Rows from block 5, named by matrix and row number. Rows with one number belong to one channel. Each number is 500 + 40 x the weight over its row's rms, rounded and kept within 0 to 999. All counts start at 0. Numbers have three digits each. After the name is the row's rms in percent of the matrix's.
# convs0: first 3x3 conv (model.blocks.5.convs.0.weight, 192x192x3x3), inputs 90-95, a 3x3 kernel for each
# convs1: second 3x3 conv (model.blocks.5.convs.1.weight, 192x192x3x3, transposed), outputs 90-95, a 3x3 kernel for each
convs0.88 098:542571536486506521446446505545575535467495520489493521503518488467539497472468496448396493495392507512526544473468496493451512530529515482517510492409513494431430
convs1.88 090:464421419449425408467473458436495517466463496513547551495548459544557491466499495497498478547512564576507552487521538488509517470495491455503500478444471507468447
convs0.89 101:480504520514525481524517456590542483526504457508497458456464510463528533414501504513484474545560500523510475473474497502487494541528504452520603453481545510522486
convs1.89 101:456519542495524546500529547483542521522547543530523525450458469542505487552507460514572516431523485440482496476492475422486510425500515536496545554503568513564577
convs0.90 099:517564542562582590524542556555578549569544558542536556529508459535427387522467397581490566538460519494535505509444500458458480527511510529487524476462479473472519
convs1.90 103:474486456462436414373380358426419403430410394439411407573565479549536486532508511477467476538562560485504543537480492528524541559562541522456505468460493495482526
convs0.91 097:506490467488490499544524549456503499475496500491452477441436505497463466608637593519543513482467505529494517468505519524547549465402461477491470545466529517371473
convs1.91 087:503519523477507474441488481479480439485464421497517498494396496469457535486570514507481462500490500455489480469455486458395450524518576508509516544513477503481485
convs0.92 101:495494493524484539564533506502505495503499452498474491481427536555523464551631491473497476492459493513437537455456434472462505526434522502506442483462552565384580
convs1.92 105:444462468492484512489502504472494514501507518511531533488495532525494543473563503512567502539506543519456489509487485449420478443441510565512582503544542450440527
convs0.93 101:510551553523556586419433472555590561588581613456454508556556526535519535526470512496499599487446501437472491501490499522488523483467508534580564510510539452461465
convs1.93 099:419411439416419436388412427452451443463444456494494501540560466584567476527548502512501491604599589555514537480498499499516528490514520526536543496509537481506522
convs0.94 097:510541542506489490489458465445460458446442458519540512500482459480440464470417441494482488496520486504598556464489473543585541488577543469487513519505512490523475
convs1.94 096:464479483443456452486499488484467450516524507528511497521530515446521481462488497468482461517517470557587538501531500542525469485503484531534546519500490484509449
convs0.95 103:492552499476531525465490486507559551525509524527506541532474436528482425521497446464434431497554513465524479499490474529550519480506456463472449497497463447497474
convs1.95 092:489523545434459478390400403466479472447472454451446445541569543512492486540511498426388402455462449569593571545493480514488481529559557551530559531535511531550539
convs0.96 104:530537534532536516510515489526472514493483523488490510506621550496555524470538488504527465485551478441541484483477464455519446484584474465487521452479514480502503
convs1.96 129:517549546537543552551543560509525511524557532500536492554568557559557547553578564502515514508527505552557530539439502528521529522538534533456564518506538479507483
convs0.97 101:540519534505496488506492469492500481483510469496463465449409523523611494536603593469457425485423430528508538455480430535484515579513507474550489523393590555498493
convs1.97 110:472489492485472504514501511521546543553553566553563568505486450501477529512514508526568514532518538492497535495526494458458502482503517533555621548497593494503529
convs0.98 096:502494508450462508543544514488532507494515469512502546416431439486478491553620579524552465537518471551504498456476482539539509542473515490505465493485518523477554
convs1.98 107:485485484528492510455481503410421419479471430509513491520407485520473533470598510539546510519536512535564545469517530482453491529507554458534502450493499464392533
convs0.99 099:476459476480473508526501490461484439456454460473459492465449456481542489515530540545507485564478510522437509549553519561459524487457517467490486512321513525492488
convs1.99 099:484477458498513504528529510484515501507513499502517505471440458484434464481482473518547541424488516480503533471474493501495546464439530468480495476422529431438490
convs0.100 104:404412434452474504467483485493511513520541520535570546487496513557576560557555533523559534509543527480471468501520490509498484536536528518536504465502520493543567
convs1.100 092:492517550518532534455468461537515535460451464461464451439443464449466480471480517446444473493497498516538551545552494480466484406458473497521519460473543475479489
convs0.101 101:541500492491472497512470483505509503508523496499505515458417458464458464564649563524555528448469462519516479470486505484522505480433453444450473508472498500345412
convs1.101 091:520560541492523483450487482426439412461452392487503452506401489459441502494562479480455450532539507463491438535517505502437488541522582556586550540546510497480505
convs0.102 104:521505499523530524572555534561571565561565581460435453407420476444481493540558581571565537502451484468478509477485506446435450446458491462459453534484462550523532
convs1.102 102:538531539442434454374390397507515494454438419430436426511489480537517477528509450500495497547534508483477514391400427481439463511505537486508527530489501503485471
convs0.103 101:532479481527501472506549508477509473478522496473460517427439494494534512533640570507534475515513496568493552463484482504528536552492552487542493518461541531474539
convs1.103 106:463497521480489522465477480451471473507492481517524504503436536469438533478574513537547526564550531523518545460482497460456476468486523442562526461494496443426519
convs0.104 093:537531554523505539502423448498495497512513515532550559425462479499499503583674589547534462447449424487496448455449490503523544528499539464415434496483509477400415
convs1.104 100:481493490498489455387439437416438426476480443500515478506487499425461501430551514482458471518484491526539510549528518511500536526555595587580611542511531518476483
convs0.105 096:508546434459484453528544557534579500475495495497482492509504525490490464469497476497467557482403492512470495467507528510517518495515512473521484506497475467458450
convs1.105 099:454469464500483469525519490487475477451443465475445450485582504454484487453466466458430466436430482462406489508519515529570559519530549521527576517487536485450463
convs0.106 102:499504499547572581482495478568582559583600577511515521487447431526446387490527462495531524489530481474492479462483494462443452475432484504517514468507513508469527
convs1.106 095:518555567484472476414375381463463462426405389401373378506510512550533498520515491464462429504520492504504496504452441472444451508492504548491520501489505493481496
convs0.107 099:500500507504483520529531521483500463475482476452442471486419449508568465521574545533489491557469501577460541530528480504447528527420509435461485479323550549370534
convs1.107 098:440457427452475476490515505462481502509513508521526514500495475479449484466463450537568546474497529454458517498466501477434504472444530519445532500458516470439471
convs0.108 096:464509502516483512561522584509564534494467495519511519489531563502560503420447439496417523519429537470508529493467482478455537514505476479489498516427512520459465
convs1.108 094:444423407483456416496517476434476499481506524502519537457592444496537475502450456506543505512493548499437503514560566550557546478532496434462552483451498527480472
convs0.109 099:469431408497461454510498475558542478562544490475472441479487400481502461394463470555559567529527512522475445543504536532488458534486486451394411504487435484482486
convs1.109 099:479489497471454461440453443504493462520486455496472472509500529572515450574469438484527547449506506410477510458492465437511549424522542540485470473538575467538589
convs0.110 095:543581490473502466515520524512538484478468478484466488474498541486524514505528545466386447521424490534546581517533521498501504505542539515582508488488490491472455
convs1.110 104:432442443464476447472506498471471507438447476451446476494540475461456442436436439498460486477455465498451465550546541536602577541592577520517542533520512528495468
convs0.111 096:513534527527494550530451500507516528507525540530547571423437492529493464533639517576531538499453458502477475462415476506467509499389510548424464496435510525328416
convs1.111 094:445427413516472417433458424405405408465447413505511471520498530485514522467604524522539551519503535502507533508468496480425498490507609534502603511466516511425485
convs0.112 101:445455477496486513489511521450434448495490475572627571566593544525541535494445474507494461525571484482520484453455472496538501542604547546570559550581572476566531
convs1.112 103:497519526492495504475475482523514520513514507442435435526536565462505526465478512490494507512512512534558546418423443463468461467468462471447502483480532493490500
convs0.113 100:489441451460461496459521547504480472531534487480521472461531531480537551518542547480502512446482491516496503491489513494503530458485492514472462517530499498521496
convs1.113 118:492474473538507495558509485502502479518533484490510486407501533431522561474555597540576524561563451532484447513564508516501446494495481527514442533532397467499461
convs0.114 096:476490570522481542530503480522483478505483462512506472446449474489498465515538518479458466528562475449583452514508499493475464512518471421454563473425502534483503
convs1.114 113:438470481456491525435489512420442441471489467500502484518506496531526464527578473506537480461499469526543517507538590520595628505532554540512541542524566503479515
convs0.115 100:439415446517552581497523534491488477540535501549547528464464501512526512491472479519533563533553503502458470513521509519460455536527543522555545447457538470550554
convs1.115 094:475511540506525526479472441541514542483485509466471477469495504458493491477493529457465477445468477454481486545544450510471451459488491526510472458438501472484501
convs0.116 097:537554533499527521505478495523575525481485490526513520511530513495568516477477500452401520498405520488519572480451457511451515541550560485479566530438509507508476
convs1.116 090:428429417455472453487518521484521530483500521535557553482566422582554495505473458498515493541486531513442450514552546491500492456485489461492515440420495513473501
convs0.117 097:528541509502490483479492472475485479496509497462444442451388563518568487571617563490482491446408455480492547486513443506497517516508537476547464475437574561482509
convs1.117 103:491516517495494519484505511506545528538538537524540537505466442466434453461511475501500483517494519498474504488478490434443498489513552520496586578521551526539543
convs0.118 102:525518557532543531564501485487482488481453435489477463484469599489532497507510517504516458536464503441451541502487429486416528420527536546556464519470564538539500
convs1.118 118:527497477541534523520520534479524531498523527481525526440477441472440458457500479467498527475501534497491492456519540454481516482463475501521547532510559497525531
convs0.119 100:563543564498513543524477468523515538542531544526501526473501485481491511535614608487493465482485444530556492498469501464508495457439471486481500502525523490387425
convs1.119 091:536546539497506485378430414428427409461471420450470428476428482494480510470562499465452434513497465530546491597574559550523530556566588576582602543545541515494514
convs0.120 103:474486460502501420569521401569543468556542432498476422487474453480491497464550471493474483498502506451470487489494533480486497505513523464490542509544545568518506
convs1.120 104:484542584496538576472516553477520514540544510544534505444457540549464463524470423466489476456487474509525513440429424392447460406480476524436503522528563457538548
convs0.121 100:505469466498472467533568519446479438468502472485479522467441474498522485519590513497545480528507498521434473471501487516497525489430515446512444484438556539424532
convs1.121 101:484516539514539580510536529450460460515494464529535496506435534463426529433511477522533496518522541522498573489466508473412467475417495507511516479520502437409507
convs0.122 103:496506523465442532555512532503493491506501491481462492476418503490497464526603540508519511509480494560496514501512482503471505494412524441467471395417536484306511
convs1.122 097:459482442507510466469489478421428417481477432474495468466463516474432499424524505511550492442464489471458475547488496501447490503488563548433512499502498472406452
convs0.123 099:442395420501564475495505497454493484491549502430432441491472483518524482559585505532559518476473493513400516465489485525504526553554540475490473517456478519521463
convs1.123 089:499504497507512528502499497491486487523532506511530511481452473450442488504478516486510528519568533509550551519581549546484536538538505423451501430378493472456465
convs0.124 102:552574567542538572553530570520506529492473517484481502443464476430370429511361391560494520543506515492485491515469509457456493492497506533475482514475459537524505
convs1.124 091:475472463477473455480501475451477461473475468510504502476502479458510469439469478523538506489490498471445462551530525492500511505517512494497500471464485523485507
convs0.125 101:511511507515478570554531577489490509533545537538546563436431466505479472533616516541554541488490459533512487476470464497487466543474534482455464480472534481376517
convs1.125 106:481474459548509476537537492457444441478467432496523491472479517480533531470619561508561502483489507441445477531494512492436491508543591568474598531480533482410466
convs0.126 100:553515464522511513537547599498499493511530488549552527455446395436453450480472503488509507496478497507492494481455456524510520515470492492432440527502495490490484
convs1.126 126:472476475524547514540519477493468469495505472471488463420551551435529537506533540531532461526496450506486490523496447495458414514519502556404383544431387490484489
convs0.127 111:540550558510563552476446497563531553545526556523479500515496490499469488519545505477486478460470462526531491495499484465456445475459434494543508498515531504483474
convs1.127 098:466511509466517481409434419431450419456470434429433402507503485522510511573585548475476461496475459520543515602569536569541532537541505554535546536542539541530563
convs0.128 101:488453458483504486495525527471496501557592560500530521542557560502518484524551500528564538513546545493456502512531522504530512477474487544515497554534486496513496
convs1.128 105:496490505427439447397420423506488472471477465515516507477505511451510513453472457572542518540545497520513496479497485492506520523526503500493543528475484506488508
convs0.129 100:425427459493509524497510488477485482469501477501522521514519542584574547496562560539539521488543501485497490486507513538514521518502487496508452515550607485553527
convs1.129 107:489505531493490526502499512473473498462475506440444441467477514440441457471469482506482532462474489507502520528545535546519527498517513453494495439475530477473533
convs0.130 098:493495481545491518463485510528573551475467458545535510554480478480384411465436425440401476486575528495613458431469420487538489546506487486503450485484511469481507
convs1.130 098:521549551507525505455473446483455442497493483465471463564477457495508465502526451477450431501479472570609568543529495542508505511533576518528525508514469470525521
convs0.131 104:555572583539530534438424432585587577522474496503502539489420410529457415461516477479476505528541543476508514423404470463455480513491517446418482444423464533505513
convs1.131 088:486484507504489480419403395426411405435430412466444425498514488520497452492471460475494474494501516544559565519472461493463489522507530510494534493467523518492498
convs0.132 101:528546515547603519496464450586531557540516519538491497516525477495485472536535468481474457491497453536516462493514501444512468494505465496509478505546461520481443
convs1.132 105:524541553518561516479507496442467433521531477520510453488516476526513494602575588480466491489482489472557519549532516498505494492499467534528549490538535485490555
convs0.133 097:541488489529484517470446478574516499563489495530503520524494406524492442513492497519520524559536548517486468474452515487433490532487530452389466527444464539535530
convs1.133 092:471453474477458476462469465385382381406399399421404402492541506517522472500489453507578581426507537411481516476479484478494518463495509481463483458450552485480543
convs0.134 097:441528546467458540539485495448492496508477490510487473507556497498450514494453445518445508573522474481561469511491522483464476512532493490417520483498472494495506
convs1.134 110:459504536435487505428475485509482460502476448492465463577590529438535466407442473481493468493519476536558541454486473517554534512566521496531578504540563510492528
convs0.135 099:518508494502470482552541512478488477500509502464466480458443519476511482560583550561549533518476494527496541520538511472454520438385476442504485465367531522385474
convs1.135 093:511504490473492482464497482438462457474468436479503479496442473436425494467484476519495527496488525480492511428401458477395462468464539487466548512471483493467473
convs0.136 101:461550507419461468520516539514584548496475485479472495532477456564451430507424398484454574541493531437497492453499537498485496493502479471442473535497443480482428
convs1.136 111:465483508461455480419440428455451435474470451509502491541613510518563490494447432479468455460473495496450531488493486490501510510527499519541560495508571511486546
convs0.137 100:486466463479477449505513487485504506473486473433453448498507491428413472469455510494501486509505529510496517486481488561585562493481507507479439533507487412380431
convs1.137 095:474486469496508496504532529522495468519548514548573542448470507442432506450441483463451472437437455480467464456435452467501514519524474512439445549508455478521496
convs0.138 100:560486507518561562529563530469492494497536525520511539515401497526589450491523534481536511496509505498457509475500482526453502454488452453574445579406540532565479
convs1.138 106:489507510524536534549536521493495499530517515520536508549519529515504579488558528524554505512522517491469505460500511503468553471406498519603574503493612463464540
convs0.139 101:512489468489457457491526467448452422460499462427426448503427557506521521524584515515546511520494507517431525476509451528522551493454538514550441475465566550438548
convs1.139 096:505535536494495536482503506473496480538492466554535512465382467494393483441513473544539508553544555523479525465433478449427456482429516490503490470522494427418496
convs0.140 101:516478513533532491498484484479478482483486465502476483499399521522593439556543546478511450473439508475469516448510389522447540475499476458561424534335588516548441
convs1.140 104:460470462494492525550532524504539530541559576522546541480473464491462544507516515483542507483500541495497541462529516482458523457440468515576595552497618478541527
convs0.141 103:468481427517510438532490396567542464565538423490478425474452399472491430445504400492472482476496529450481496517501515486524517516549518489476497545544516550527492
convs1.141 105:468533568490525543462486510481521513546536495542520490470486529571502474585504476478494515450488478515542528424432428389444459414478465493420489479498543434518531