config = dict(
    model='self-supervised image encoder',
    dataset='capsule endoscopy frames (Kvasir-Capsule)',
    train_examples=42238,
    image_size=48,
    crop_scale_min=0.3,
    horizontal_flip=True,
    translate=0.06,
    color_jitter=0.6,
    method='barlow_twins',
    arch='preact_resnet',
    norm='batchnorm',
    hidden_act='leaky_relu',
    drop_path=0.05,
    depths=[3, 6, 3],
    kernel_size=3,
    stem='deep',
    avg_pool_shortcut=True,
    widths=[96, 192, 384],
    projector_hidden=1024,
    projector_out=512,
    projector_hidden_layers=1,
    init='torch_default',
    residual_init='none',
    optimizer='nadamw',
    learning_rate=0.0036,
    beta1=0.9,
    beta2=0.98,
    eps=1e-08,
    max_grad_norm=3.0,
    max_steps=9300,
    batch_size=128,
    epochs=28.2,
    lr_schedule='cosine_restarts',
    final_lr_fraction=0,
    warmup_steps=460,
    weight_decay=0.09,
)
Rows from block 3, named by matrix and row number. Rows with one number belong to one channel. Each number is 50 + 10 x the weight over its row's rms, rounded and kept within 0 to 99. All counts start at 0. After the name is the row's rms in percent of the matrix's.
# convs0: first 3x3 conv, stride 2 (model.blocks.3.convs.0.weight, 192x96x3x3), inputs 48-63, a 3x3 kernel for each
# convs1: second 3x3 conv (model.blocks.3.convs.1.weight, 192x192x3x3, transposed), outputs 45-59, a 3x3 kernel for each
convs0.155 099:56 39 46 45 31 43 47 40 45 47 48 64 32 37 59 27 31 49 60 55 45 48 48 47 40 35 46 43 44 35 40 56 44 39 39 46 54 63 49 46 55 52 44 43 63 53 67 62 49 57 58 52 42 50 55 54 48 39 46 40 18 24 54 53 37 49 47 48 53 62 68 60 59 70 64 53 47 44 35 26 36 57 63 52 62 68 60 47 47 52 50 35 39 47 58 50 43 55 35 49 56 48 46 56 42 36 34 50 43 39 41 46 46 55 60 67 59 52 47 51 51 52 64 42 48 49 53 43 51 37 05 30 54 49 65 49 55 50 44 59 63 45 45 58
convs0.156 105:51 54 54 50 53 50 43 45 43 52 36 44 51 36 37 44 51 42 53 50 54 56 46 54 57 63 60 40 42 51 49 45 45 48 46 45 36 32 46 35 28 40 51 56 53 41 33 26 48 35 34 61 54 54 38 36 48 34 24 28 53 52 55 49 55 54 48 38 37 57 46 43 47 35 41 51 49 56 49 59 58 34 28 31 43 30 39 52 49 53 56 61 48 44 23 41 48 46 49 30 39 41 26 27 37 49 43 49 50 52 52 54 43 55 49 44 49 37 47 45 37 20 38 54 45 55 50 52 53 53 61 60 49 58 48 33 40 39 50 41 47 60 53 56
convs0.157 101:39 40 44 52 53 54 50 52 53 42 47 48 50 51 59 44 40 42 43 44 50 51 56 59 50 51 50 45 45 49 44 48 54 41 41 39 29 33 37 52 51 56 45 45 51 57 35 36 55 45 58 50 49 49 33 33 38 45 38 46 51 50 51 45 54 41 47 53 51 41 38 51 42 33 36 47 40 35 56 57 54 41 37 35 49 45 51 57 53 56 44 58 46 54 50 48 43 39 39 42 29 32 42 42 51 46 48 45 50 48 50 38 42 39 43 36 36 38 40 47 46 44 60 44 52 63 42 42 48 52 58 57 49 60 62 49 32 44 43 47 59 55 60 62
convs0.158 099:62 46 49 45 29 26 43 25 33 44 34 56 37 45 63 40 40 57 52 42 44 55 55 47 45 26 32 42 32 40 42 54 49 37 38 46 44 48 61 46 58 65 45 43 51 50 59 66 49 58 71 55 51 50 53 50 57 52 61 52 36 57 52 52 40 45 48 48 53 58 65 70 53 61 60 59 68 67 51 29 27 52 57 62 62 61 66 51 59 56 48 37 41 44 67 63 50 64 54 50 48 54 47 58 61 52 49 59 52 57 53 51 51 51 53 63 56 49 46 49 43 50 62 56 66 63 58 42 52 62 32 28 56 34 47 53 53 47 55 59 74 63 68 70
convs0.159 098:61 55 52 49 40 35 43 43 48 69 73 63 59 61 51 56 57 50 49 56 61 53 54 42 47 44 44 73 79 72 73 62 53 56 47 51 59 40 31 40 36 48 46 48 59 47 33 53 45 63 78 57 60 52 41 40 46 48 56 56 41 53 52 48 57 47 50 45 42 33 43 53 33 45 54 43 55 54 53 41 37 41 24 51 35 45 64 47 56 49 52 58 43 54 60 56 44 54 52 54 47 54 52 54 54 57 50 57 38 44 46 50 58 45 45 45 43 29 37 63 55 68 80 72 73 50 47 54 58 53 49 42 52 38 45 27 40 65 49 53 62 58 51 40
convs0.160 097:54 56 53 52 45 38 41 42 46 63 78 68 69 75 57 54 51 43 39 52 55 46 56 46 49 47 42 56 73 72 69 66 57 63 50 50 67 47 38 54 37 45 41 41 53 49 30 45 34 47 77 49 58 51 42 41 51 58 55 57 48 55 51 47 61 54 61 54 34 37 33 46 44 45 53 35 51 52 55 46 39 50 19 40 39 35 57 38 48 48 44 62 49 50 63 62 46 51 54 51 48 58 59 50 57 60 53 55 43 52 53 54 61 45 36 49 39 29 26 57 25 56 73 58 71 55 49 53 58 55 53 40 49 35 42 18 23 54 31 43 64 56 51 40
convs0.161 102:63 49 51 49 31 28 53 37 37 46 48 52 38 45 69 49 53 58 48 44 47 56 59 57 48 42 37 45 49 48 54 65 63 32 37 49 52 45 45 42 67 69 44 42 59 40 51 61 39 64 76 56 55 59 50 42 47 44 72 57 35 50 65 44 41 39 34 17 37 51 65 63 45 56 58 43 60 67 51 36 25 49 44 53 59 72 78 53 60 67 46 27 40 53 48 66 45 68 53 48 35 42 47 64 56 48 55 65 66 49 56 49 49 52 59 72 64 46 40 52 47 55 75 59 72 72 58 54 57 56 36 30 62 44 40 51 48 51 62 67 82 63 71 71
convs0.162 097:52 32 24 46 28 31 53 47 49 43 45 59 48 46 47 50 46 56 56 54 55 53 40 35 60 49 43 44 52 64 48 46 48 45 29 30 51 57 57 45 35 34 44 61 58 42 54 65 52 43 34 59 54 53 56 68 60 39 42 43 30 46 40 44 43 39 44 57 61 57 51 56 52 52 60 62 36 32 43 40 30 49 58 58 61 54 42 56 50 49 34 59 68 58 63 58 64 52 42 62 62 59 50 43 32 47 51 53 29 50 57 56 61 76 46 42 52 34 42 65 68 59 50 53 49 37 60 45 29 44 37 42 40 51 51 51 51 62 62 60 47 47 40 49
convs0.163 100:47 45 40 46 48 41 44 51 44 51 46 47 43 52 51 48 54 53 38 26 43 55 33 38 57 52 45 42 39 48 61 52 51 50 54 43 54 55 60 38 44 53 36 38 49 52 64 53 47 54 58 47 39 55 48 62 78 46 47 71 51 47 53 58 59 59 44 51 59 41 47 48 39 49 58 52 34 41 61 57 50 51 64 69 32 49 70 42 42 54 56 25 43 65 61 41 70 69 62 63 72 68 55 57 79 38 46 63 54 46 52 43 32 36 47 53 40 45 54 39 49 41 42 56 52 58 44 58 59 43 40 53 46 46 48 44 60 54 51 52 65 51 48 64
convs0.164 102:44 39 41 55 42 48 60 47 47 36 40 52 38 44 46 42 42 46 53 57 56 54 51 54 60 62 59 54 55 68 52 53 57 44 50 52 52 50 44 44 46 36 52 54 53 57 47 58 54 34 33 46 48 52 63 45 44 35 57 26 36 54 54 41 47 45 44 54 46 48 31 38 47 50 38 44 41 47 50 62 64 56 50 44 49 59 30 53 55 53 38 67 62 49 53 67 54 38 43 69 52 60 54 44 29 36 61 47 36 40 34 25 45 53 43 30 51 43 40 48 56 32 48 44 47 47 50 41 39 53 50 45 47 56 53 34 31 41 47 36 36 32 46 42
convs0.165 101:45 48 49 44 43 46 44 39 42 48 50 25 38 38 35 45 46 45 54 59 48 51 47 47 46 42 47 48 45 42 44 34 35 42 44 46 44 29 38 41 62 42 42 49 36 42 37 52 51 64 52 50 48 44 43 43 39 39 57 39 49 47 39 43 47 44 37 34 37 50 56 60 44 62 53 51 62 59 39 43 46 44 37 34 49 59 42 49 51 45 40 43 37 43 24 37 49 45 47 39 28 40 44 53 38 47 55 30 29 37 35 40 43 47 43 37 45 51 56 48 52 56 44 57 50 49 52 62 55 57 57 58 56 54 53 45 45 41 52 56 41 51 59 52
convs1.155 093:55 60 54 44 39 43 35 24 35 43 44 45 52 47 50 44 44 45 45 47 57 35 52 50 44 44 39 44 27 38 38 40 44 61 53 50 41 42 41 40 40 37 37 29 31 61 67 47 66 62 37 56 55 51 47 32 37 50 51 51 46 60 49 51 68 52 58 62 54 46 47 44 62 52 55 53 50 67 48 47 51 45 61 56 37 62 59 36 42 69 58 61 47 48 50 48 45 34 47 59 61 58 51 58 52 56 56 43 63 60 41 61 56 37 52 40 46 60 66 61 67 54 56 48 62 67 39 12 16 38 51 51 59 66 65
convs1.156 106:55 50 46 39 27 27 35 27 27 62 60 52 53 55 50 41 49 43 47 57 49 67 54 45 43 39 37 40 42 44 43 43 43 48 58 57 46 43 38 45 38 36 36 35 31 57 59 58 56 62 59 43 52 35 48 43 47 52 41 52 36 35 40 53 54 52 61 73 60 46 50 37 67 66 60 51 54 44 40 45 49 53 57 45 51 53 56 50 62 52 57 61 50 45 52 45 48 61 54 52 55 48 70 84 66 48 55 44 38 37 54 42 45 41 41 47 39 51 41 54 37 47 56 64 71 68 49 45 40 44 43 50 48 58 60
convs1.157 116:40 38 42 50 49 49 43 43 45 57 54 51 45 44 46 41 35 50 41 38 38 44 41 44 28 53 50 61 63 56 49 48 43 31 29 36 26 17 28 33 27 36 24 17 27 45 45 41 47 61 50 47 53 37 39 47 47 34 40 39 36 47 41 38 51 45 52 70 59 51 58 54 63 59 57 52 45 43 51 38 49 48 38 45 60 26 38 61 57 54 53 45 59 44 27 39 45 38 46 50 49 50 62 58 61 48 47 52 44 56 54 35 57 62 47 49 49 48 51 53 49 56 50 52 43 47 55 55 53 39 30 36 52 61 65
convs1.158 095:56 56 52 45 41 46 28 25 40 46 41 42 58 40 49 46 47 48 41 39 41 38 54 47 50 47 46 43 36 40 52 45 52 64 56 61 45 43 40 51 49 44 44 43 42 64 68 40 62 64 36 65 56 54 49 33 44 51 55 50 44 58 43 47 66 52 60 62 59 42 52 52 68 57 66 56 53 62 40 46 44 49 57 58 33 62 53 46 59 62 56 61 45 64 53 48 42 33 42 60 69 66 45 51 53 54 50 53 50 55 47 70 56 43 63 46 37 60 65 53 70 50 54 51 67 66 35 12 30 37 52 48 62 66 58
convs1.159 111:54 63 49 61 61 52 44 58 53 58 54 44 55 50 53 43 40 42 56 57 48 69 72 48 70 50 29 53 53 45 49 46 49 47 62 59 57 47 43 53 54 48 50 57 47 42 51 50 41 52 32 39 36 29 52 43 41 57 57 51 58 46 45 45 46 45 41 30 24 28 31 29 55 59 55 49 57 53 48 55 51 49 38 39 41 65 52 39 55 35 50 56 44 49 47 52 46 53 57 46 41 42 47 52 57 45 42 42 39 29 37 52 51 37 65 58 38 64 60 58 54 44 41 44 51 58 49 41 44 50 41 39 54 64 53
convs1.160 114:57 67 54 65 69 62 47 60 55 60 54 44 53 48 50 42 34 35 53 50 47 70 66 44 63 45 36 52 50 40 48 41 48 46 61 60 52 48 45 48 49 51 47 55 48 40 48 48 39 52 31 38 39 29 48 40 48 51 53 50 57 52 48 41 42 41 35 27 20 33 29 29 49 51 49 48 54 54 43 54 47 48 38 40 42 65 60 42 59 40 51 56 45 45 48 52 46 53 49 45 35 37 40 48 58 37 32 36 42 36 38 51 54 36 65 59 44 64 60 63 54 45 43 41 44 56 50 39 41 46 34 44 54 63 52
convs1.161 109:56 62 53 51 52 51 41 41 43 50 48 43 54 40 46 50 48 52 45 37 31 53 55 49 55 45 39 47 45 47 51 47 55 60 57 64 45 39 38 49 48 39 43 45 41 58 65 46 61 63 47 60 51 53 47 37 37 62 59 51 50 54 34 41 62 48 54 53 52 33 41 43 63 61 67 60 57 63 46 50 50 57 50 59 48 69 54 51 69 64 48 56 40 62 45 42 43 39 39 55 63 61 42 48 52 51 50 52 33 48 44 56 51 46 54 40 40 69 67 60 63 49 54 54 65 70 44 29 37 39 51 46 54 62 56
convs1.162 092:51 55 46 43 42 49 31 36 45 53 44 46 68 46 49 46 38 49 55 47 37 33 52 42 48 47 37 52 42 50 47 44 49 50 38 56 42 38 24 49 42 38 43 29 30 54 70 40 60 52 28 49 40 39 49 38 44 49 48 47 59 57 45 46 67 50 49 64 49 46 48 50 57 52 52 56 40 63 43 46 53 49 51 54 61 52 55 33 62 47 60 50 52 58 44 47 49 38 47 49 47 49 59 62 60 48 43 52 54 50 34 66 45 44 61 33 37 64 69 53 59 44 50 59 53 59 49 24 42 33 25 37 64 72 62
convs1.163 113:49 65 57 56 63 54 61 58 52 45 56 49 49 52 39 45 46 34 37 46 57 40 39 59 20 48 44 48 49 44 46 44 49 46 55 51 50 60 58 49 57 49 50 59 55 48 51 37 45 54 35 34 34 38 49 40 54 53 48 58 44 62 47 52 50 46 44 42 51 48 38 34 43 42 32 43 42 44 45 58 54 44 48 39 46 69 59 41 65 71 47 59 35 52 59 49 56 42 42 61 57 47 36 35 50 50 55 53 62 48 45 48 50 44 47 35 57 61 61 52 52 41 38 42 51 51 43 36 52 48 50 48 56 53 42
convs1.164 091:47 57 48 38 36 39 39 38 42 54 47 52 60 36 54 62 47 48 48 44 42 35 59 44 50 57 50 51 41 55 46 44 47 51 43 55 46 48 41 54 47 48 55 45 47 49 67 48 56 50 31 44 50 43 53 34 46 50 43 47 55 53 46 48 69 55 40 59 50 42 44 48 64 53 56 53 26 51 39 38 36 47 33 54 49 49 41 31 65 48 71 58 66 61 43 48 45 35 43 55 56 57 66 71 70 60 53 57 56 43 34 61 39 36 55 27 40 66 60 52 58 41 48 54 43 37 47 28 37 39 22 39 67 72 62
convs1.165 084:64 56 58 56 40 42 33 29 26 42 60 42 51 60 50 52 50 46 49 48 43 56 63 59 62 45 44 34 40 39 40 43 37 47 58 54 69 77 64 67 73 57 55 56 47 42 46 52 56 48 45 45 47 59 63 38 32 55 37 54 62 40 60 56 57 56 69 68 64 49 62 51 35 51 53 43 54 50 40 48 47 46 40 45 35 53 54 40 35 55 35 71 44 54 70 54 48 55 45 49 59 50 55 67 52 56 60 54 44 43 47 63 44 44 59 56 38 44 46 43 41 39 41 39 53 58 43 38 34 48 43 45 52 40 50